{
  "encoder_arch": "vit",
  "model": "image autoencoder",
  "dataset": "retinal OCT scans (Kermany 2017)",
  "train_examples": 49215,
  "image_size": 48,
  "crop_scale_min": 0.5,
  "horizontal_flip": true,
  "translate": 0.12,
  "color_jitter": 0.1,
  "bottleneck": "plain",
  "downsampling_factor": 8,
  "encoder_norm": "layernorm",
  "encoder_norm_position": "pre",
  "encoder_activation": "gelu",
  "encoder_mlp_ratio": 4,
  "encoder_head_dim": 64,
  "encoder_fused_qkv": false,
  "encoder_bias": "all",
  "encoder_qk_norm": false,
  "encoder_parallel_block": false,
  "encoder_inner_norm": false,
  "encoder_drop_path": 0.1,
  "encoder_patch_size": [8, 8],
  "encoder_conv_stem": false,
  "encoder_layers": 8,
  "encoder_width": 192,
  "encoder_positions": "learned",
  "loss": "mse",
  "latent_channels": 16,
  "decoder_norm": "batchnorm",
  "decoder_activation": "silu",
  "decoder_widths": [48, 48, 96, 192],
  "decoder_blocks_per_level": 1,
  "decoder_block": "plain",
  "decoder_attention": false,
  "decoder_upsampling": "pixel_shuffle",
  "init": "trunc_normal_002",
  "residual_init": "none",
  "optimizer": "soap",
  "beta2": 0.99,
  "lr": 0.0032,
  "beta1": 0.95,
  "shampoo_beta": 0.99,
  "eps": 1e-08,
  "precondition_frequency": 50,
  "max_precond_dim": 1536,
  "one_sided": true,
  "adamw_lr_other_params": 0.0012,
  "grad_clip": 0.5,
  "steps": 27300,
  "batch_size": 128,
  "epochs": 71.0,
  "lr_schedule": "cosine",
  "final_lr_fraction": 0.05,
  "warmup_steps": 2730,
  "weight_decay": 0.1,
  "adamw_weight_decay_other_params": 0
}
Rows from block 7 of the encoder of a small image autoencoder, named by matrix and row number. Rows with one number belong to one neuron. Each number is 128 + 24 x the weight over its row's rms, rounded and kept within 0 to 255. All counts start at 0.
After each neuron's rows are labels from the 100 images, of 14976, where the neuron reaches its highest value: "responds to" is what is common among them. Only what is clearly more common there than usual is listed. The data: retinal OCT scans (Kermany 2017). In brackets: how many of the 100.
# fc1: MLP up (encoder.blocks.7.mlp.fc1.weight, 768x192), inputs 0-38
# fc2: MLP down (encoder.blocks.7.mlp.fc2.weight, 192x768, transposed), outputs 0-38

fc1.731 [116 202 102  83 129 125 124 109 109 130 139  84  89 128 121 143 125 153 177 113 105 165 100  81 141 118 167 155 120 133 161 173 120 161 144 104  86 152 125]
fc2.731 [169 121 129 117 153 134 143 162 125 112 140 178 119 137  99 149 124  83 178 124  92 156 179 110 152 145 190 107 110 110 110 120 114 111 111 112 107  95 140]
responds to: finding: diabetic macular edema (37)

fc1.553 [128 148 140 120 134 142 133 138  74 144 130  86 176 121 109 119 111 116 143 142  82 165 149 114 122 114 131 127 155 111 137 115 125 109 160 117 177 117 134]
fc2.553 [123 103 155 105  79 145 149 109 141  99  93 158 147 125 136  78 146 125 153 114 105  64 110 187 148 108 123 134 122 139  99 150 105 109 119 112 123 156 161]
responds to: finding: diabetic macular edema (41)

fc1.681 [156 149 138 134 151 152 138 160 144 108 128 136 111  85 135 115 162 119 138 150 163 125 119 139 141 123 125 146  91 152 127 160 124  88 123 188  92 110 103]
fc2.681 [ 98 135 132 150 105  88 138 134 108 150 120 148 111 170 116 161 127 146 164 196 129 151  95 100 102 122 145 117 120 119  95 123 115 134  89 132 138 167 161]
responds to: finding: diabetic macular edema (30)

fc1.460 [120 148 132 148 112 111 105 114  78 146 146 116 138  91  62 145 133  98 120 146 174 152 115 119 139 101 145 112 105 123 134 111 154 127 143 123 161  92  89]
fc2.460 [121 116 140 146 155 127 154 131 130 144 133 166  51 136 121 141 134 164 176 164 149  87 118 105 144 154 132 128 145 151 109 149 161 110 186 115 136 128 171]
responds to: finding: diabetic macular edema (31)

fc1.161 [115 156 117 146 139 108  86 133 162 127 180 133 107 111 172 107  99 125 125 143 158 120 112 123 147 161 107 152 130 105 102 149 110  80 156 159  82 140  90]
fc2.161 [133 137 139 133  69 122 110 171 136 150 150 142 140 137 125 169 131 134 127 117 137 110  92 118 122 157 147 143 118 109  94 132 114 154 160 139 124 110 174]
responds to: finding: diabetic macular edema (28)

fc1.497 [137 127 145 139 106 166 142 141 118 137 104 103 165 110 114  94 140 159 188 126 183 115  94 126  93  73 105 134 120 145 105 144 105 116 144 128  91 128 108]
fc2.497 [128 146 130 145 114 133 152 125 138 114 130 167 117 163 132 210 146 127 164  90 111 129 118 123 159 116 137  64  82  96 140 137 125 112  89 108 119 133 140]
responds to: finding: diabetic macular edema (29)

fc1.525 [ 98 157 162 152 156 185 137 146 136  90 135 115 127 136 121  83  95  87 138 164 128 113 102 150  95  93 133 120 162 116 156 154 126  82 142 164 113 103  87]
fc2.525 [100 140 138 148 140  99 129 101 148 139 106 142 149 109 127 154 139 172 153 111 152 172 176 128 118 115 102 148 132 129 106 123 152 100  79 137 117 158 169]
responds to: finding: choroidal neovascularization (60)

fc1.478 [123 110  93 113 117 173 140 142 167 113 108 111 163 132 144 114 111 115 138 129 113 135 126 134 157 170 140 157 126 149 155 128 110 141 147 153 125 136 126]
fc2.478 [134 149 124 149 126 113  76 142 109 139 129 149 118 161 112 104 140 150 169 217 158 120 107  99 112 117 109 126 137 143 132 140 114 122 123  95 112 140 163]
responds to: finding: choroidal neovascularization (64)

fc1.564 [128 116 113 131 124 155  91 137 123 132 107 151 123 109 129 150 144 157 255 152 108 134 137  87 126 126 153 137 134 153 123 134  78 130 124 104 128 105 108]
fc2.564 [ 88 150 126 128 102 122 104  75 139 169 105  85 119 131 166  78 155 132  64 103 171 163 155 161 137 121  95 128 135 155 125  88 140 148 116 144 148 144 136]
responds to: finding: choroidal neovascularization (61); finding: diabetic macular edema (36)

fc1.621 [119 128  98 108 151 125 153 158 108 141 141 107 116 113 131 108 101 130 159 152  85 119 138  95 135 171 136 168 101 116 147 136 102 132 153 145  89 156 178]
fc2.621 [145 109 157 111  52 105 120 125 113 145  97 128 122 104 136  91 147 120  95 193 135 119 115 118 130 143 107 128 142 142 141 171 170 127 148 105 162 160 115]
responds to: finding: diabetic macular edema (51)

fc1.659 [134  85 149 145 131 178  99 157 131 132 129 133 194 112  94 123 126 135 126 136 118 144  74 137  91  76  96 155 138 126 118 104 130 128 150 103 153 136 118]
fc2.659 [ 89 145  94 136 162 133 100 118 150 149 105 137 100 130 110 116 123 135 121 161 121 111 119 101 131 115 122 106 144 128 108 124  83 138 143 114 136  78 122]
responds to: finding: diabetic macular edema (46)

fc1.81 [143 143 153 129 134 112 151 124  92 147 129 152 120 110  72 162 142 123 130 132 141 115 117 117 107 133 143 133 159 131 154 135 147 164 154 143 148 111 115]
fc2.81 [126 120  83 126 148 181 155 118 150 119 109 152 116  91 116 168  94  97 166 130 105 148 126 118 177 128 152  95 136 112 143 101  98 120 157 134 137 109 107]
responds to: finding: diabetic macular edema (53)

fc1.286 [109 114 120 131 106 139 166 103 131 160 172 116 175  95 164 108 132 113 128 119 109 148 153 120 106  98 103 130  92 133 146 143 150 103 109  87 132  90 127]
fc2.286 [103 141 160 132 159 137 141 108 117 122 132 202 109 136 158 125 138 136 178 134 148 155  95 124 129 132  99 100 137 138 103  84 111 121 139 127 117  73 131]
responds to: finding: choroidal neovascularization (59)

fc1.300 [115 129 112 111 143  84 100 128 129 125 127 122 136 100 155  98 121 137 129 156 135 159 136  96 146 124  95 135  89 169 137 123 113 134 144 114 117 129 117]
fc2.300 [ 95 131  99 136 100 100 125 129 127 135 106 148 114 150 155 187 164 123 155 166 127 114 107 149 105 103 100 146 135 130 106  96 140 129  75 132  93 163 134]
responds to: finding: diabetic macular edema (30)

fc1.125 [ 97 104 141 110 144 152  83 149 161 128 127 175 126 122 142 111 103 124 167 165 144 164 127 142 102  69 115 135 104 108 123 105 130 115 143 113 144 106 112]
fc2.125 [104 139 159 110 139 101 114 123 106 127 166 152 128 113 124 105 130 128  76 194 130 200 116  95 132 142 119 131 138 174 112 157 130 105 163 133 114 116 173]
responds to: finding: diabetic macular edema (32)

fc1.306 [116  84 174 163 140 113 110 136 122 155  92 133 165 131 136 154 141 133 177 127 118 111  87  92 120 124 142 148 115 144 135 113 123 119 115  99 118 130 129]
fc2.306 [162 123 107 140 161 117 125 103 135 116 166 123 139  74 142 116 142 115 147  99 109 107 104 166 121 107 119 144 128 168 125 132 143 161 175 112 120 114 129]
responds to: finding: choroidal neovascularization (61)

fc1.672 [137 142 108  90 137 129 129 151 151 130 132 134  71 111 158 109 140 152 184  98 114  89 140 112 131 133 167 124 127 164 123 153 117 165  96 153  99 166 134]
fc2.672 [136 160 155 114 119 123 125 173 106 109 136 132 147 132 115 109 144  85  73 162 136 135 126 132  98 126  95 162 154 164 130 131 152 111 108 119 102 132 172]
responds to: finding: diabetic macular edema (30)

fc1.108 [125 170 158 118 116 184 100 170 189 115 145  81 148 130 135 114  99 115 160 155 114 104  76 143 117 128 105 164 130 109 129 165  94  94 145 123  92 101 133]
fc2.108 [ 99 118  86 109  79 118  96 139 134 141  94 113 141 148 141 135 117 114 138 139 152 113 146  76 144 113 136 121 136 131 102 136 138 112 178  94 181 144 170]
responds to: finding: choroidal neovascularization (61)

fc1.529 [123 134 141 113 129 124 101 113  65 146 187 128 156 124 105 153 135 108 153 125 145 146 182 107 122  83 131  76 145 132 131 116 134 147 129  97 134 116 122]
fc2.529 [106 136 118 124 141 119 149 130 156 125  85 142  93  95 117 175 117 124 146  95  91 143 127 143 156 137 178  94 112 113  68 113 109 115 128 141 133 140 144]
responds to: finding: diabetic macular edema (29)

fc1.146 [118 103 149 184 138 134  96 156 138 111  88 146 142 164 148 104 100 117 118 164 107 115  84 171 120 124 103 125 135 128 155 115 111 116 134 159 107 111 117]
fc2.146 [ 90 127 120 140 129 126 110 111 111 124 104 108 170 186 147 109 153 145 156 115 151 117 143 133 115 116  51 110 112 112 124 149 145 116  98 129 107 169 138]
responds to: finding: choroidal neovascularization (59)

fc1.365 [ 95 119 157 156 119 109 104 137 144 141 122 106 142 114 164 125 153 126 140 114 158 102  89 118 110 168 114 173 121 141 155 124 128  96 170 117 123 100 132]
fc2.365 [146 129 112 141 125 117 158 148 119 112 124 146 104 164 141 136 120 100 157 154 110 136 141 107 135 139 161  64 121 105  84  86 110 125 104 124 137 148 137]
responds to: finding: choroidal neovascularization (64)

fc1.56 [104 125 143 155 141 158 138 132 189 146  83 154 124 152 109 102 116 157 158 145  91 122 128 145 109 107 112 158 156 109 130 101 140 109 125 165 105 131 159]
fc2.56 [136 169  72 151 131 126 126 145 127 156 166 135 130  59 134 134 146 121 113 169 127  98 149 136 113 100 114 109 100 152 117 125 141 150  94 104 115 149 127]
responds to: finding: diabetic macular edema (35)

fc1.451 [100 158 140  86 107 117  96 123 142 101 170 145 145 131 171  68  95 128 155 178 147 116 129 138 121 108 144 144 135 129 151 138 113  60 148 122 106 104 128]
fc2.451 [108 129 106 147  72 130 121 113 141 134 127 183 120 105 151 159 169 137 160 143 131 133  93 125 150 122 115 140 116 131  97 117 114 143  72 118 130 128 151]
responds to: finding: choroidal neovascularization (59)

fc1.89 [121 112 130 150 149 112 154 165  91 153  77 101 115 139 100 141 155 169 199 116 113 125  86 127 158 181  99 164 160 165  92 133  96 137 157 131  92 137 110]
fc2.89 [129 145 102 121 160 176 134 126  98 154 114 162 116  78 119 159 107 105 114  88 128 124 172 144 137 120 112 107 121 104 111 120 114 161 151 149 159 116 108]
responds to: finding: diabetic macular edema (28)

fc1.28 [139 161 137 129 126 115 127 142 189 148  57 178 141 167 143 100 163 129 127 136 105 117 160 147 106 141 143 116 113 116 106 141 119  41  91 171 105 137 124]
fc2.28 [108 143 109 142 156 155  89 131 122 154 120 117 115 122 125 181 129 147 146 166 137 153 146  92 138 134  82 119 150 140 158 138 126 189 132 109 160 109 167]
responds to: finding: diabetic macular edema (38)

fc1.368 [132 166 132 110 136 103 161 136 120 149  81 109 139 125 136 117 122 121 117 159 131 158 158 108 146 120 177 146 104 120 148 155 132 135 145 121  87 144 115]
fc2.368 [117 133 156 134 104 121 124 134 120 108  94 156 107 157 143 156 138 142 184 143 129 141 115 117 120 123 106 127 148 123  83 116 113 141 110 140 122 146 160]
responds to: finding: diabetic macular edema (34)

fc1.456 [137 122 134  78  93 103 152 151 139 125  63 153 119 152 127 124 123 122 102 141 171 133 123 131 141 135 196 118 126 131 126 115 145 119 124 132 160 171  88]
fc2.456 [109 123  84 159  96 112  83 111 142 140 103 126 167 168 131  82 151 152 155 191 129 126 119 108 101 131 119 142 106 142 104 134 123 173  95 133 110 143 149]
responds to: finding: diabetic macular edema (30)

fc1.69 [128 143 151 138 121 158  94 116 121 112 139 143 121 118 112 114 101 105 119 138 141 124 138 138 101  69 123 123  98 122 146 119 141 118 131  90 152 116 141]
fc2.69 [108  93 141 120  94 102 125 140 151 143 116 148 107 126 150 156 107 114 117 182 123 137 145 124 128 145 191 128 154 134 109 126 130 111 111 105 118  94 133]
responds to: finding: diabetic macular edema (33)

fc1.316 [ 99 135 146 141  70 142 120  88 107 121 115 107 155  84 113 144 130 143 117 114 139 154 138 158 110 112 119 141 150 116 107  70 125 124 117 120 143  83  92]
fc2.316 [ 98 150 109 110 184 128 140  75 133 160 203 142 133 137 118 128 111 157 148  93 119 115  88  76 141 130 173 103 124 102 138 141 121 151  87 133 132  96 129]
responds to: finding: choroidal neovascularization (59)

fc1.508 [155 137 115  72 114 115 163  98 131 116 115 121 120 156  89 143 126 154 168 158 140 153 125  98 125 112  92 112 108 116 150 128 150 153 131  99 113 117 113]
fc2.508 [112 101  93 114 156 147 157 138 151 106 125 153 114 128 151 173 129 126 167 149 137 123  78 140 161 129 176 123 168 136  90 136 128 109 147 132 124 116 157]
responds to: finding: diabetic macular edema (28)

fc1.415 [124 138 100 142 171 103 138 140  99 143  99  95 142 112 129 104 132 134 118 142 136 161 122 116 170 160 143 119 106 131 133 126 107 174 155 155 108 159 100]
fc2.415 [106 106 114 116  68 153 115 128 103 148  96 153 103 161 135 119 128 136 193 194 127 113 118 109 114 135 139 110 125 144 127 114 115 131 102 133 112 174 164]
responds to: finding: choroidal neovascularization (61)

fc1.577 [136 144 160  86  92 141 112 110  82 156 138 105 146  94 126 132 140 142 192 110 134 116 151  89 115 127 112 141 139 155 139 127 137  95 118 104 143 125 117]
fc2.577 [130 164 108 123 135 131 121 102 136 173 122 172  97 108 140  73 130 122 119 164 138 161 101 155 127 141  94 113 121 191 134 113 130 145 178 140 119  89 131]
responds to: finding: diabetic macular edema (30)