From a checkpoint of a small image autoencoder.
Model: encoder norm layernorm, encoder layers 8, decoder norm batchnorm, decoder widths [48, 48, 96, 192].
Training: soap at rate 0.0032, 27300 steps.
Data: 49215 training examples, 71.0 epochs.
Rows from block 5 of the encoder of a small image autoencoder, named by matrix and row number. Rows with one number belong to one neuron. Each number is 128 + 24 x the weight over its row's rms, rounded and kept within 0 to 255. All counts start at 0. Numbers have three digits each.
After each neuron's rows are labels from the 100 images, of 14976, where the neuron reaches its highest value: "colour at peak" is the nearest of a few named colours to the mean colour under the peak. Only what is clearly more common there than usual is listed. The data: retinal OCT scans (Kermany 2017).
# fc1: MLP up (encoder.blocks.5.mlp.fc1.weight, 768x192), inputs 0-95
# fc2: MLP down (encoder.blocks.5.mlp.fc2.weight, 192x768, transposed), outputs 0-95

fc1.407:132150169122166183120144169137119139146147126138127121077152120137109167159135104148118130125130150109140174128118116133128124072141132141122114122132169119096142103164142070094132111132181146120129122119157130115157091117155126170094131140126120132162114131116139099116116093094117062140
fc2.407:125114145143152102116137152097128135160142136121134130175169124137139107148110149082153109123139145165114085128172174100130111164149130121101120147144091164121095126149116139135140158098078105135179140127133125112075131150101109096114109135082128071093127139130118147117149138121117112119
colour at peak: grey

fc1.722:112145140087101159138112155119100132112100132167073106160116116121094145152179180114131076088150127099092118125161131118117135139136174112112131127166147086152137123142119134118141106156125129156115112151107102112068124124086125127109144159129122135163089137110123099110160095115135148150
fc2.722:175114122132111132104152138105124161171101124057149152079156120167134110125131112135105121133149124153140156065146141143116112128112104163149159124069119152143124114090119122113089155074138106095148158153175157134136147148147102130112090102120122101098156112129151126148099126130139159091
colour at peak: grey

fc1.212:137191138125160112113118137133133097173132118106105112141135119175145101121133118107129088106113123105119116138118159137127138102106114123133129099118108111187117093072144109080140104118176134159157109155146136137103107111114129158121104131117156146155120089114124108101140127134114042111
fc2.212:049099146129125126155145137151115191141116123183108134163125136087111177136119119134106100083105179143115093155074150114151081138164136132120126143144143120150162161123107114174134120148083151103177138135103114132110154117113139117113131110139111119133075195113133138124142122096133120150
colour at peak: grey

fc1.295:127115127144163186114126175143152125151107110139099121122172147129130182152112101119099122130134146127111114080159094154125138065110125148153087143122159116131112128170135103082148108131105164140110138117133100111136134120094110145112127154154127162134139176141132079134179089116135089120
fc2.295:093131101106148119124133114122166139166139133084115154119121111108090104131126119101149112121150125139175120149115125101160115151147106082123127167148167127143090100094135127126114139140151107123151151137142131158131152111137133139139125121100150100123126089117102134118082109126097085118
colour at peak: grey

fc1.71:065138128108110153132087133122164195119080134110118129181153119115109106133133146108129092140146124085099102130109160143156132162088143108105172142134140104132138137134107119119133156161124150112116114101131117129075171133093112093108149114131125081146129115124155080136130088105128074128
fc2.71:142122143141190138158150167109125028158102141143154140075138120176126128164132109109103144094168154150094130128124145125118133118158147115130132131148143137125177110120121140096179118119137080114133125156122132130111101145128133155091097141096120171107153170119110107126129150094141179115
colour at peak: grey

fc1.228:136127114147092140156127155154138149158128139096122161096134178154082138099119110141140145111113138121144159131141114152106133081125152085145120168146142152139132099116146112154116122128105152172193139108135147105124113040121120138196114166134151132145142154137148168131131114142125100096
fc2.228:116128129096131083117118140135124132142145106122121131152098125103154111120111135103110075087164137129113124145104120110150117148110094170141122120146120142099139170135149100075114147097116130095128145114121146137157120182122136136100156138090101091092107105127129151104134116128139160167
colour at peak: grey

fc1.349:105151146137122151111149112131101111123126178172110126084180150144138130134163131147111099108129071090167124120076100194120135109106146142117125144136109109137132062119106133144099127175144122179126183145126140130141138140135131158135103122105080099126099104095120133125101134112145134164
fc2.349:148125126151136136105095108101125115148119111117160113163131146148104102086079179126101146076123157126150141143151146116151152166134111159129115110120113135152111133104136123151093183095108145095146154096141135110107091171113115112133110127088178089113123113149146165149152125132131114136
colour at peak: grey

fc1.253:117157109090147112123141129146122134083108130139146151166189107129146109146140134131141127127149121096114172118122126114133106086156143151105118120116132125130144119157127102125150131091171135113119128163113109122113109116105125123088171109118100117096161133074119074119105127108145127129
fc2.253:136117161151072134090145148137100173139119128188116105134090136130129122126128122153076124132104112140143100160102155144129139130156150131124121141128093119139157157112108140191132122140090106130127106064113094124138098145159113122115084108102179135169103157149118122116157142108187036121
colour at peak: grey

fc1.369:126156080134142111111099133135141129125127129094114148198122082125200066110124141158138112110134099082156123135127151125122154158120122118107157108133123116166147117085126098117168154123126080157120122147128125180089130086130120145099151141134094099142108090098150099119122125130107158135
fc2.369:120121129134144128145115142131158147092124153195103125127150150108105126153126136120127151095116149149075135117131120137097136110134160080123134111128154137112102151141123152142204144149122142072133109149127100098084135159148093093128105100168123100132147184097114113135127130114120134125
colour at peak: grey

fc1.432:127131157102183164125145103123100096184138134116129075084192148162106173121113112101120140153129163128175126121143128140114150109136139136125110149127136111132097110145126090091132112133103154157128144105126157137156091155136143170136115132117137161101127147125132082148081115121113086146
fc2.432:106134074147123127111117128166142177120130143129113156209129140080157176138134151100139124104102126128108124114110182132090159130147117070125122126116146129145113148139129135182156149129166153095155148148119115168151153103124103106129121140159140095127136110122147149097120119076138049134
colour at peak: white

fc1.353:130125157102153138122132139121168127172114114103124097134150129144110138129126134085125104165123174117100108128111140125122164116114165098115116123129131145073119120099115111105110168168098129126132134142161103078110130117102160128193110104101153148157109150162134153099105107119078070134
fc2.353:081103143132150116122131130108130133147159155124170179130136125109122109136144098138171132110169180144133131115191153123143097161131092129111125136136149162172137122126116152101165081139131099087137161143129150139149156145172113105093100110147125103093108143108119113145119159124118136127
colour at peak: grey

fc1.436:130102129161126157132143113154189144162092118181138149218126115136155108155085094107119154124111103139153111074140084146124147151111192118196116148117084134150107114175141111105125142143106123105119132142129102124093137100080137136111137116120135112120144156143119121109141104126153125130
fc2.436:117127108124189115080136104133064135140172144094102115092179137108095125156136159150112131121159103122161121127084156154148132125122135120132105113107183121122147136146155109159123118129080082122125136126128128138120157108182132153139096153112116136161134139121120120142129103137160107104
colour at peak: grey; white

fc1.482:120129102141164123141140136177138091172166132089150125115113111161135114134132089177157136125114123147125133161139130118105125103139091112113112101094155142099142086098157146132101112096192132148177131146098134082142089110142137153167164140099198113110115106117110158126083142146113122120
fc2.482:107137170103102122110101090113118101113141131129132157159136108120160153110147101123083133116116103124122140126151083117143123187099099143145142115119089108142104157185131163173119138144088142078096149131159155098164176147139148135105131132202096118117136136127132143161116114148138127123
colour at peak: grey

fc1.391:084125105146130143127109137147083147142141130109134142179155112120102132121131063122127146124129120094143141123087100136123127103115120145180102159125125125121151125113131148130091140163107144145166133100131152134114110119095136108121177121104139126127141119123112147093128090086122110138
fc2.391:112119138158195083153125143157165145141129161141114152123102115153114090115109128088138107114124109142166147168146121120109152162113149123050178127109123119131166092129117149159131093104139116101100136144085155155143113100120116140131105117133081153119120153151153144135108140128143116120
colour at peak: grey

fc1.45:103147123121103125181148130166116142139148130128167139182126116130136087135147107119158141120151123107182147118140116124104156166145104104119131129128137185115167126092123128101146142090116102119157149091164113129112101114140113151157146122115123126151094174120113115131060122135113126141
fc2.45:111147109126167145100104129155098109080106120092135177134128135097153122100134129153130175126154117114124121116077131127129136088113156134106120166143092110165126142170142142164133105133119145099129096135088113143116143144141118132133145140165148069131170107124175152115164166158123092127
colour at peak: grey

fc1.75:133113145117122157129129135132159118139107131140115111130190123126126145122120105138168128149136117074141113112096100090136163139131125117154119144123171136119140128141126083093130113151141139128086154091150130120159111129125133163132131124152058145173117156141139097137159097102127100098
fc2.75:094126116149185126090126160136141145136121130106103156104100138116116082142133118131157125134147144155146126141133147148109087080114120187125141141122126145133105105135122136185113121122104112131141135143146121110093136153127112158148118098085116102124131134114128102124122152136118118120
colour at peak: grey

fc1.55:141149146143132129166136098167119144102118124104166146165142114159141113120122095132115139130144142144194147154130152112146123141155095116108132098092147167125131133112137070080122164094155085127161160162126134127142095117129151145096121134187109083138154139121130093180069122126135131127
fc2.55:098117134128113127100095117106115102156145118156121130119124133139121082127126134123131150126153134131104104149100116114152129096111112138139103144144101151118124122134117134167125175150086178135137141145101133126112153112139103128161102115074100132105147134134127165132150167152092148167
colour at peak: grey

fc1.103:149155153088104122144156130132114136168140133132140113106174136143136132122158142158126121112123129099158146120158147134121144057130136099081125128160126137084124096092105094129106119115165117145149151147079097099129090085148143159140118081145123166121137136113109107152094093107162084140
fc2.103:094084102154132125099097142139134124115126163082150128144125151158118120152113123100110096144109147135137100144140128139146094147166120149145136141107113149180172147111094126142119143112077144106179154109158110107130155163136133150152120138100163096144104101161156148132128148121150119104
colour at peak: grey

fc1.44:126146123096144115153145121137114159136096100086139143141155094170135115152074117138111156119139152151157151121162126105121144105155103151146100101120117120136151132113166071084144180087142088131145147138119134140083121095118133088078171108074158097148167115093129105123128073114106158105
fc2.44:084154167134112113107159142124112165093161150178106113138124136115152131131137121132136103135128105133109129127150118162115113068116158110137140152140065110111129157137153149188144110133121166092162119142111111108142120119158124147132109093152066154091122166086130135129150160120132110151
colour at peak: grey

fc1.72:093122128158084156117102126132103116126161129143139149150140142141111139120183119154137133125101088103150129160087098156124130142111169113091147138115140118081114115133143119169078124161115087124145150120109161158111097087137153151142119124111135082130113153135141180114105121108114101141
fc2.72:150123101134138130123125125115147121129154129157116121192096126079136112108085165111108114134129152168145123121145137122132131074125085186133129113162094128157149120143130141101144112084114159111143154124123104102134159148102118092129158154144110157103139139096124108121137145128140172135
colour at peak: grey

fc1.63:133118126149129163115134181139141141148126133108109173166143111130137102143126092155115136085134102130098149075133123136130136139134106125118128122114134143166134095134134089103124132127129112171145167186123097106104121094089125166159162141147143111131101131135119129154136133134120124132
fc2.63:098134092102086096082116107118131128119172071128127139105150126079162140154134154152144140180135192144100130137113141152151098066126123106100130141132152107123127110139124172100143159129119105114080091077114161119131146152133084074120132129107105111107130139125128113115115135145137139122
colour at peak: grey

fc1.676:095148145111148122084103094101171119083106160154092096161166119160117109122115149115105100159129144108144098125085137165161171142094146162118113124148098095127118133142092136131129156136093127128066132157144130120138172170116155130134109134127100090110141105126147089130141150114136135131
fc2.676:141119080132128162100136170129115143155127154131126139130118141101139146133104181131118144075140143125141135122141176127130132185152122119123130140119148140152111147161138119136114105136146103113202147131115090143108135111152119121130116099135171129129136157121106118122126120112125061126
colour at peak: grey; white

fc1.558:158144120111115109128094130148161147144111062151139141142116121145155129159087155115123097143143125159083112113164129052142097129135128105143115094114125146128165142118144093082084150122175104109127092179114106118125111074091142111132136130091169143167122134141127123153164117134104103105
fc2.558:106118125139143116140136154128141136174088120035126116091165116110104144153149083114137142136142150132144107113129139149149104098135124132128124137104123134142113110115107110169158100089114145099152155152139152130140146111137104147165102123165093150081125128113098122115114158126181156125
colour at peak: grey

fc1.274:149121122085132125185155122139162143159124111106141127164095139170134123153091126081110132150124174174130128119187129127125153123133124091178093108127104169135175118103142092104162144087140150133145117162144108102135109118107102102129108109130143174138153129118088072148115118152135119141
fc2.274:105134130124173110097119145145071137105127127093095146095140130058103139152158154127145114112145129115097104137122140182139140091130106130118140151157158122157076149164153151167120129162111129139096120134116127178123138109121120146135127126109101101133138081154135184099158130099068091144
colour at peak: white

fc1.189:129115136096158095168147140097186162117098127115130112164175124134134083144106120081079125159139143140090122137148163126127173118109141098134120126100075119104130136140134119122139147109121104116146132143132104119092118113106150150142084093109163138157140093139124115152157124109121070110
fc2.189:114112096125152135088101148127106116154159117135137125127079126115124153152096156132120116138153162119148115124132089138168070103111102175090109140144181129135138121116140114112136135109106152155162138150105121129120174137158105101131122135108111157107103179100109096113152148100108147154
colour at peak: grey

fc1.38:092152089113159158106105123124171117132115112133118104171152092161109118118133158113120125173138142107125088150068158178138171149108129140106166147132155105094097135127150113129120154130111100157138112130096115129097198119127145117146092120132191076144114149079167124128147112116108079145
fc2.38:138161120127088121135109131152091102141188177106172177119137130099119105119104124111060124071091112112119124150157138112133149111129115071130120116155147124164108145139110172179130134106146150126145148132120125129116103134176126148117132116150095177137136146172126101131150148128077122128
colour at peak: grey

fc1.165:137149151078193165127165149140157138149106134106113124114118151122103164125148141115149109116147136122118134104153152151112138134148129131132126159123164119153111120129142111104135095133124143178117130095115110105112098167128093148146120104144131156139100132093118089164097094119118104111
fc2.165:115114095145091110154093137130101081102130117097155142143156130095134125159130098121134129111114156107091086150212121134134150103148113098128131139143094122123125131161117129148142162111124098118171159193135106120157172142142133131111103099111156118100129110161123140118154158085090156140
colour at peak: white

fc1.329:115141141122080115154144073144115109130126112169130129180105095131134111152122152097124116141123107147143100113117114138109157147115196149124121114130125122121159147124127110118103134112148111113149112130149137160067077136119143106120125122087160102137134155154150138117085117123108101143
fc2.329:103112124115201155090121102096119155144151101142109125123163135159126113145133132122141118134121099102124128106138105101118141132117096123111153114106101127164129123140124112140111120109099108062143142154151111110158149094146117116151076125170129150125162157126103143135138085137170218125
colour at peak: grey

fc1.560:125149154144206123151169128159100126166107127136164124091109120137085139114166108124113152110123124093134151093151129123096107081126123138123130121128156158122116121115128096094115144080166165149162127141121140129122081157174161142120094129120158112132131137101107121110065095115108090131
fc2.560:064080155135083085150075161112156118150103156094144151140127110142145114134115152116148122104135089140129124149154131131155133131127082148125155141105093141136135163146116104152139148082166103063133160125145145140138139136116115138114138120122106179111125120140125128170155145125126167121
colour at peak: white

fc1.159:134073113150116162140106134139149110111121115119107132206081117166073106120096103125138140160121131140105090131119084128127179181117152104126114146095127108132130115130152138140115135126098137096121131138130123104118135112085134097145129136153145109115092162139126134103169143154128109125
fc2.159:112142169114131124130135158128110154107143145124088129151123151047177152123126153144115106100145171107105153135144155132133097069127129125156120121174111136135123120117150142098156098134109093131071106105114135158112119137152115161115119124113099114084118122129138123112135156102088137117
colour at peak: white

fc1.626:140108161134176119137146114131181119097059107133136117197098099147169115141102084092112160134145121111111097106148094137115159150119122113136120118108056111116148133114139101141162162123130113096113128172122111121118112119108142094109149103126083128130156151102121110136149157137102160100
fc2.626:091099147105115121077167156151041141161188127101122134106164145122106098118108151142088087078141165073138087157108141120156138126140113116143110150146171146142114145170144145121091092128138103132157136094128158141121096151150133124120103137132148118136108127110106126105113117117132148126
colour at peak: white

fc1.400:134137148123131168135110155102171126156105131136121110132162107144142159147138138099105104143143147120103107054139122084151139091097163096087127122135153124117110126136130115088130134125119143152124136130119080089109124101081121158126085120136125153130126159176132124107187090139098074117
fc2.400:133117062104116147107122123158147169112122115092120152174107132038115149147124085149152137159134164163113149110116160158086109129118116149145114136103187123139112105135142122113169118117172096169130151154143128159118176119174129099098136153132128139107122123085104084111117154074116138141
colour at peak: grey

fc1.491:125166129129135158127112146103118107123123127110098115114174143123096163126170124153103092143164128093127105120094121142119154087111139144082112144159170108091120095175109108130134109153084110162127170114128128082106140168117117173135107084135128109165114175130127124102123104085101062121
fc2.491:127114123145086091125121118131126140122157134131173155160192145152153112110106123144109109103142142124119119139157136126145119172128082174150110112098088113148135119088101137155084155098132119056139158124145128106143151149166120095118108083095133157064128127129159139141142128136109200143
colour at peak: white

fc1.523:126129085115125119131097132149134142108119060147157136132120081185164126166103153140135129133127141141136097097162117106140151126131157142158123080105134156110182166150132081111086167088158100102133117141128131132111121086111144095098130153113124106146153172156141109109171112138110118130
fc2.523:123149174112170168141157163125108138141112122142095116131142115125107121120115082142138126124153106135126150139105120134122116096108126150084134153132092154116095096111172140095133101117128142134122109142137110154113108096131103207156126093095131155118115102101096109146132126114149191111
colour at peak: grey

fc1.511:112155112087108143149115147157105142132131109137138132136160140143161116145125163094176121132154125126081138131178132110108136116150117101129128104134167151096156128083108118123088137107175140092143089128100111121136093122116139141153125124118129090161129128130118135129103106123126090085
fc2.511:091152126115203137108148121132118097145158101127153130118130130170096130118117153107104088131145158147153102101123136128151108057123120135113154141118144133133116104099138124145144103126118126170116154155120151110116154106137120160132131140147084173150123114118141057169111129135116171122
colour at peak: grey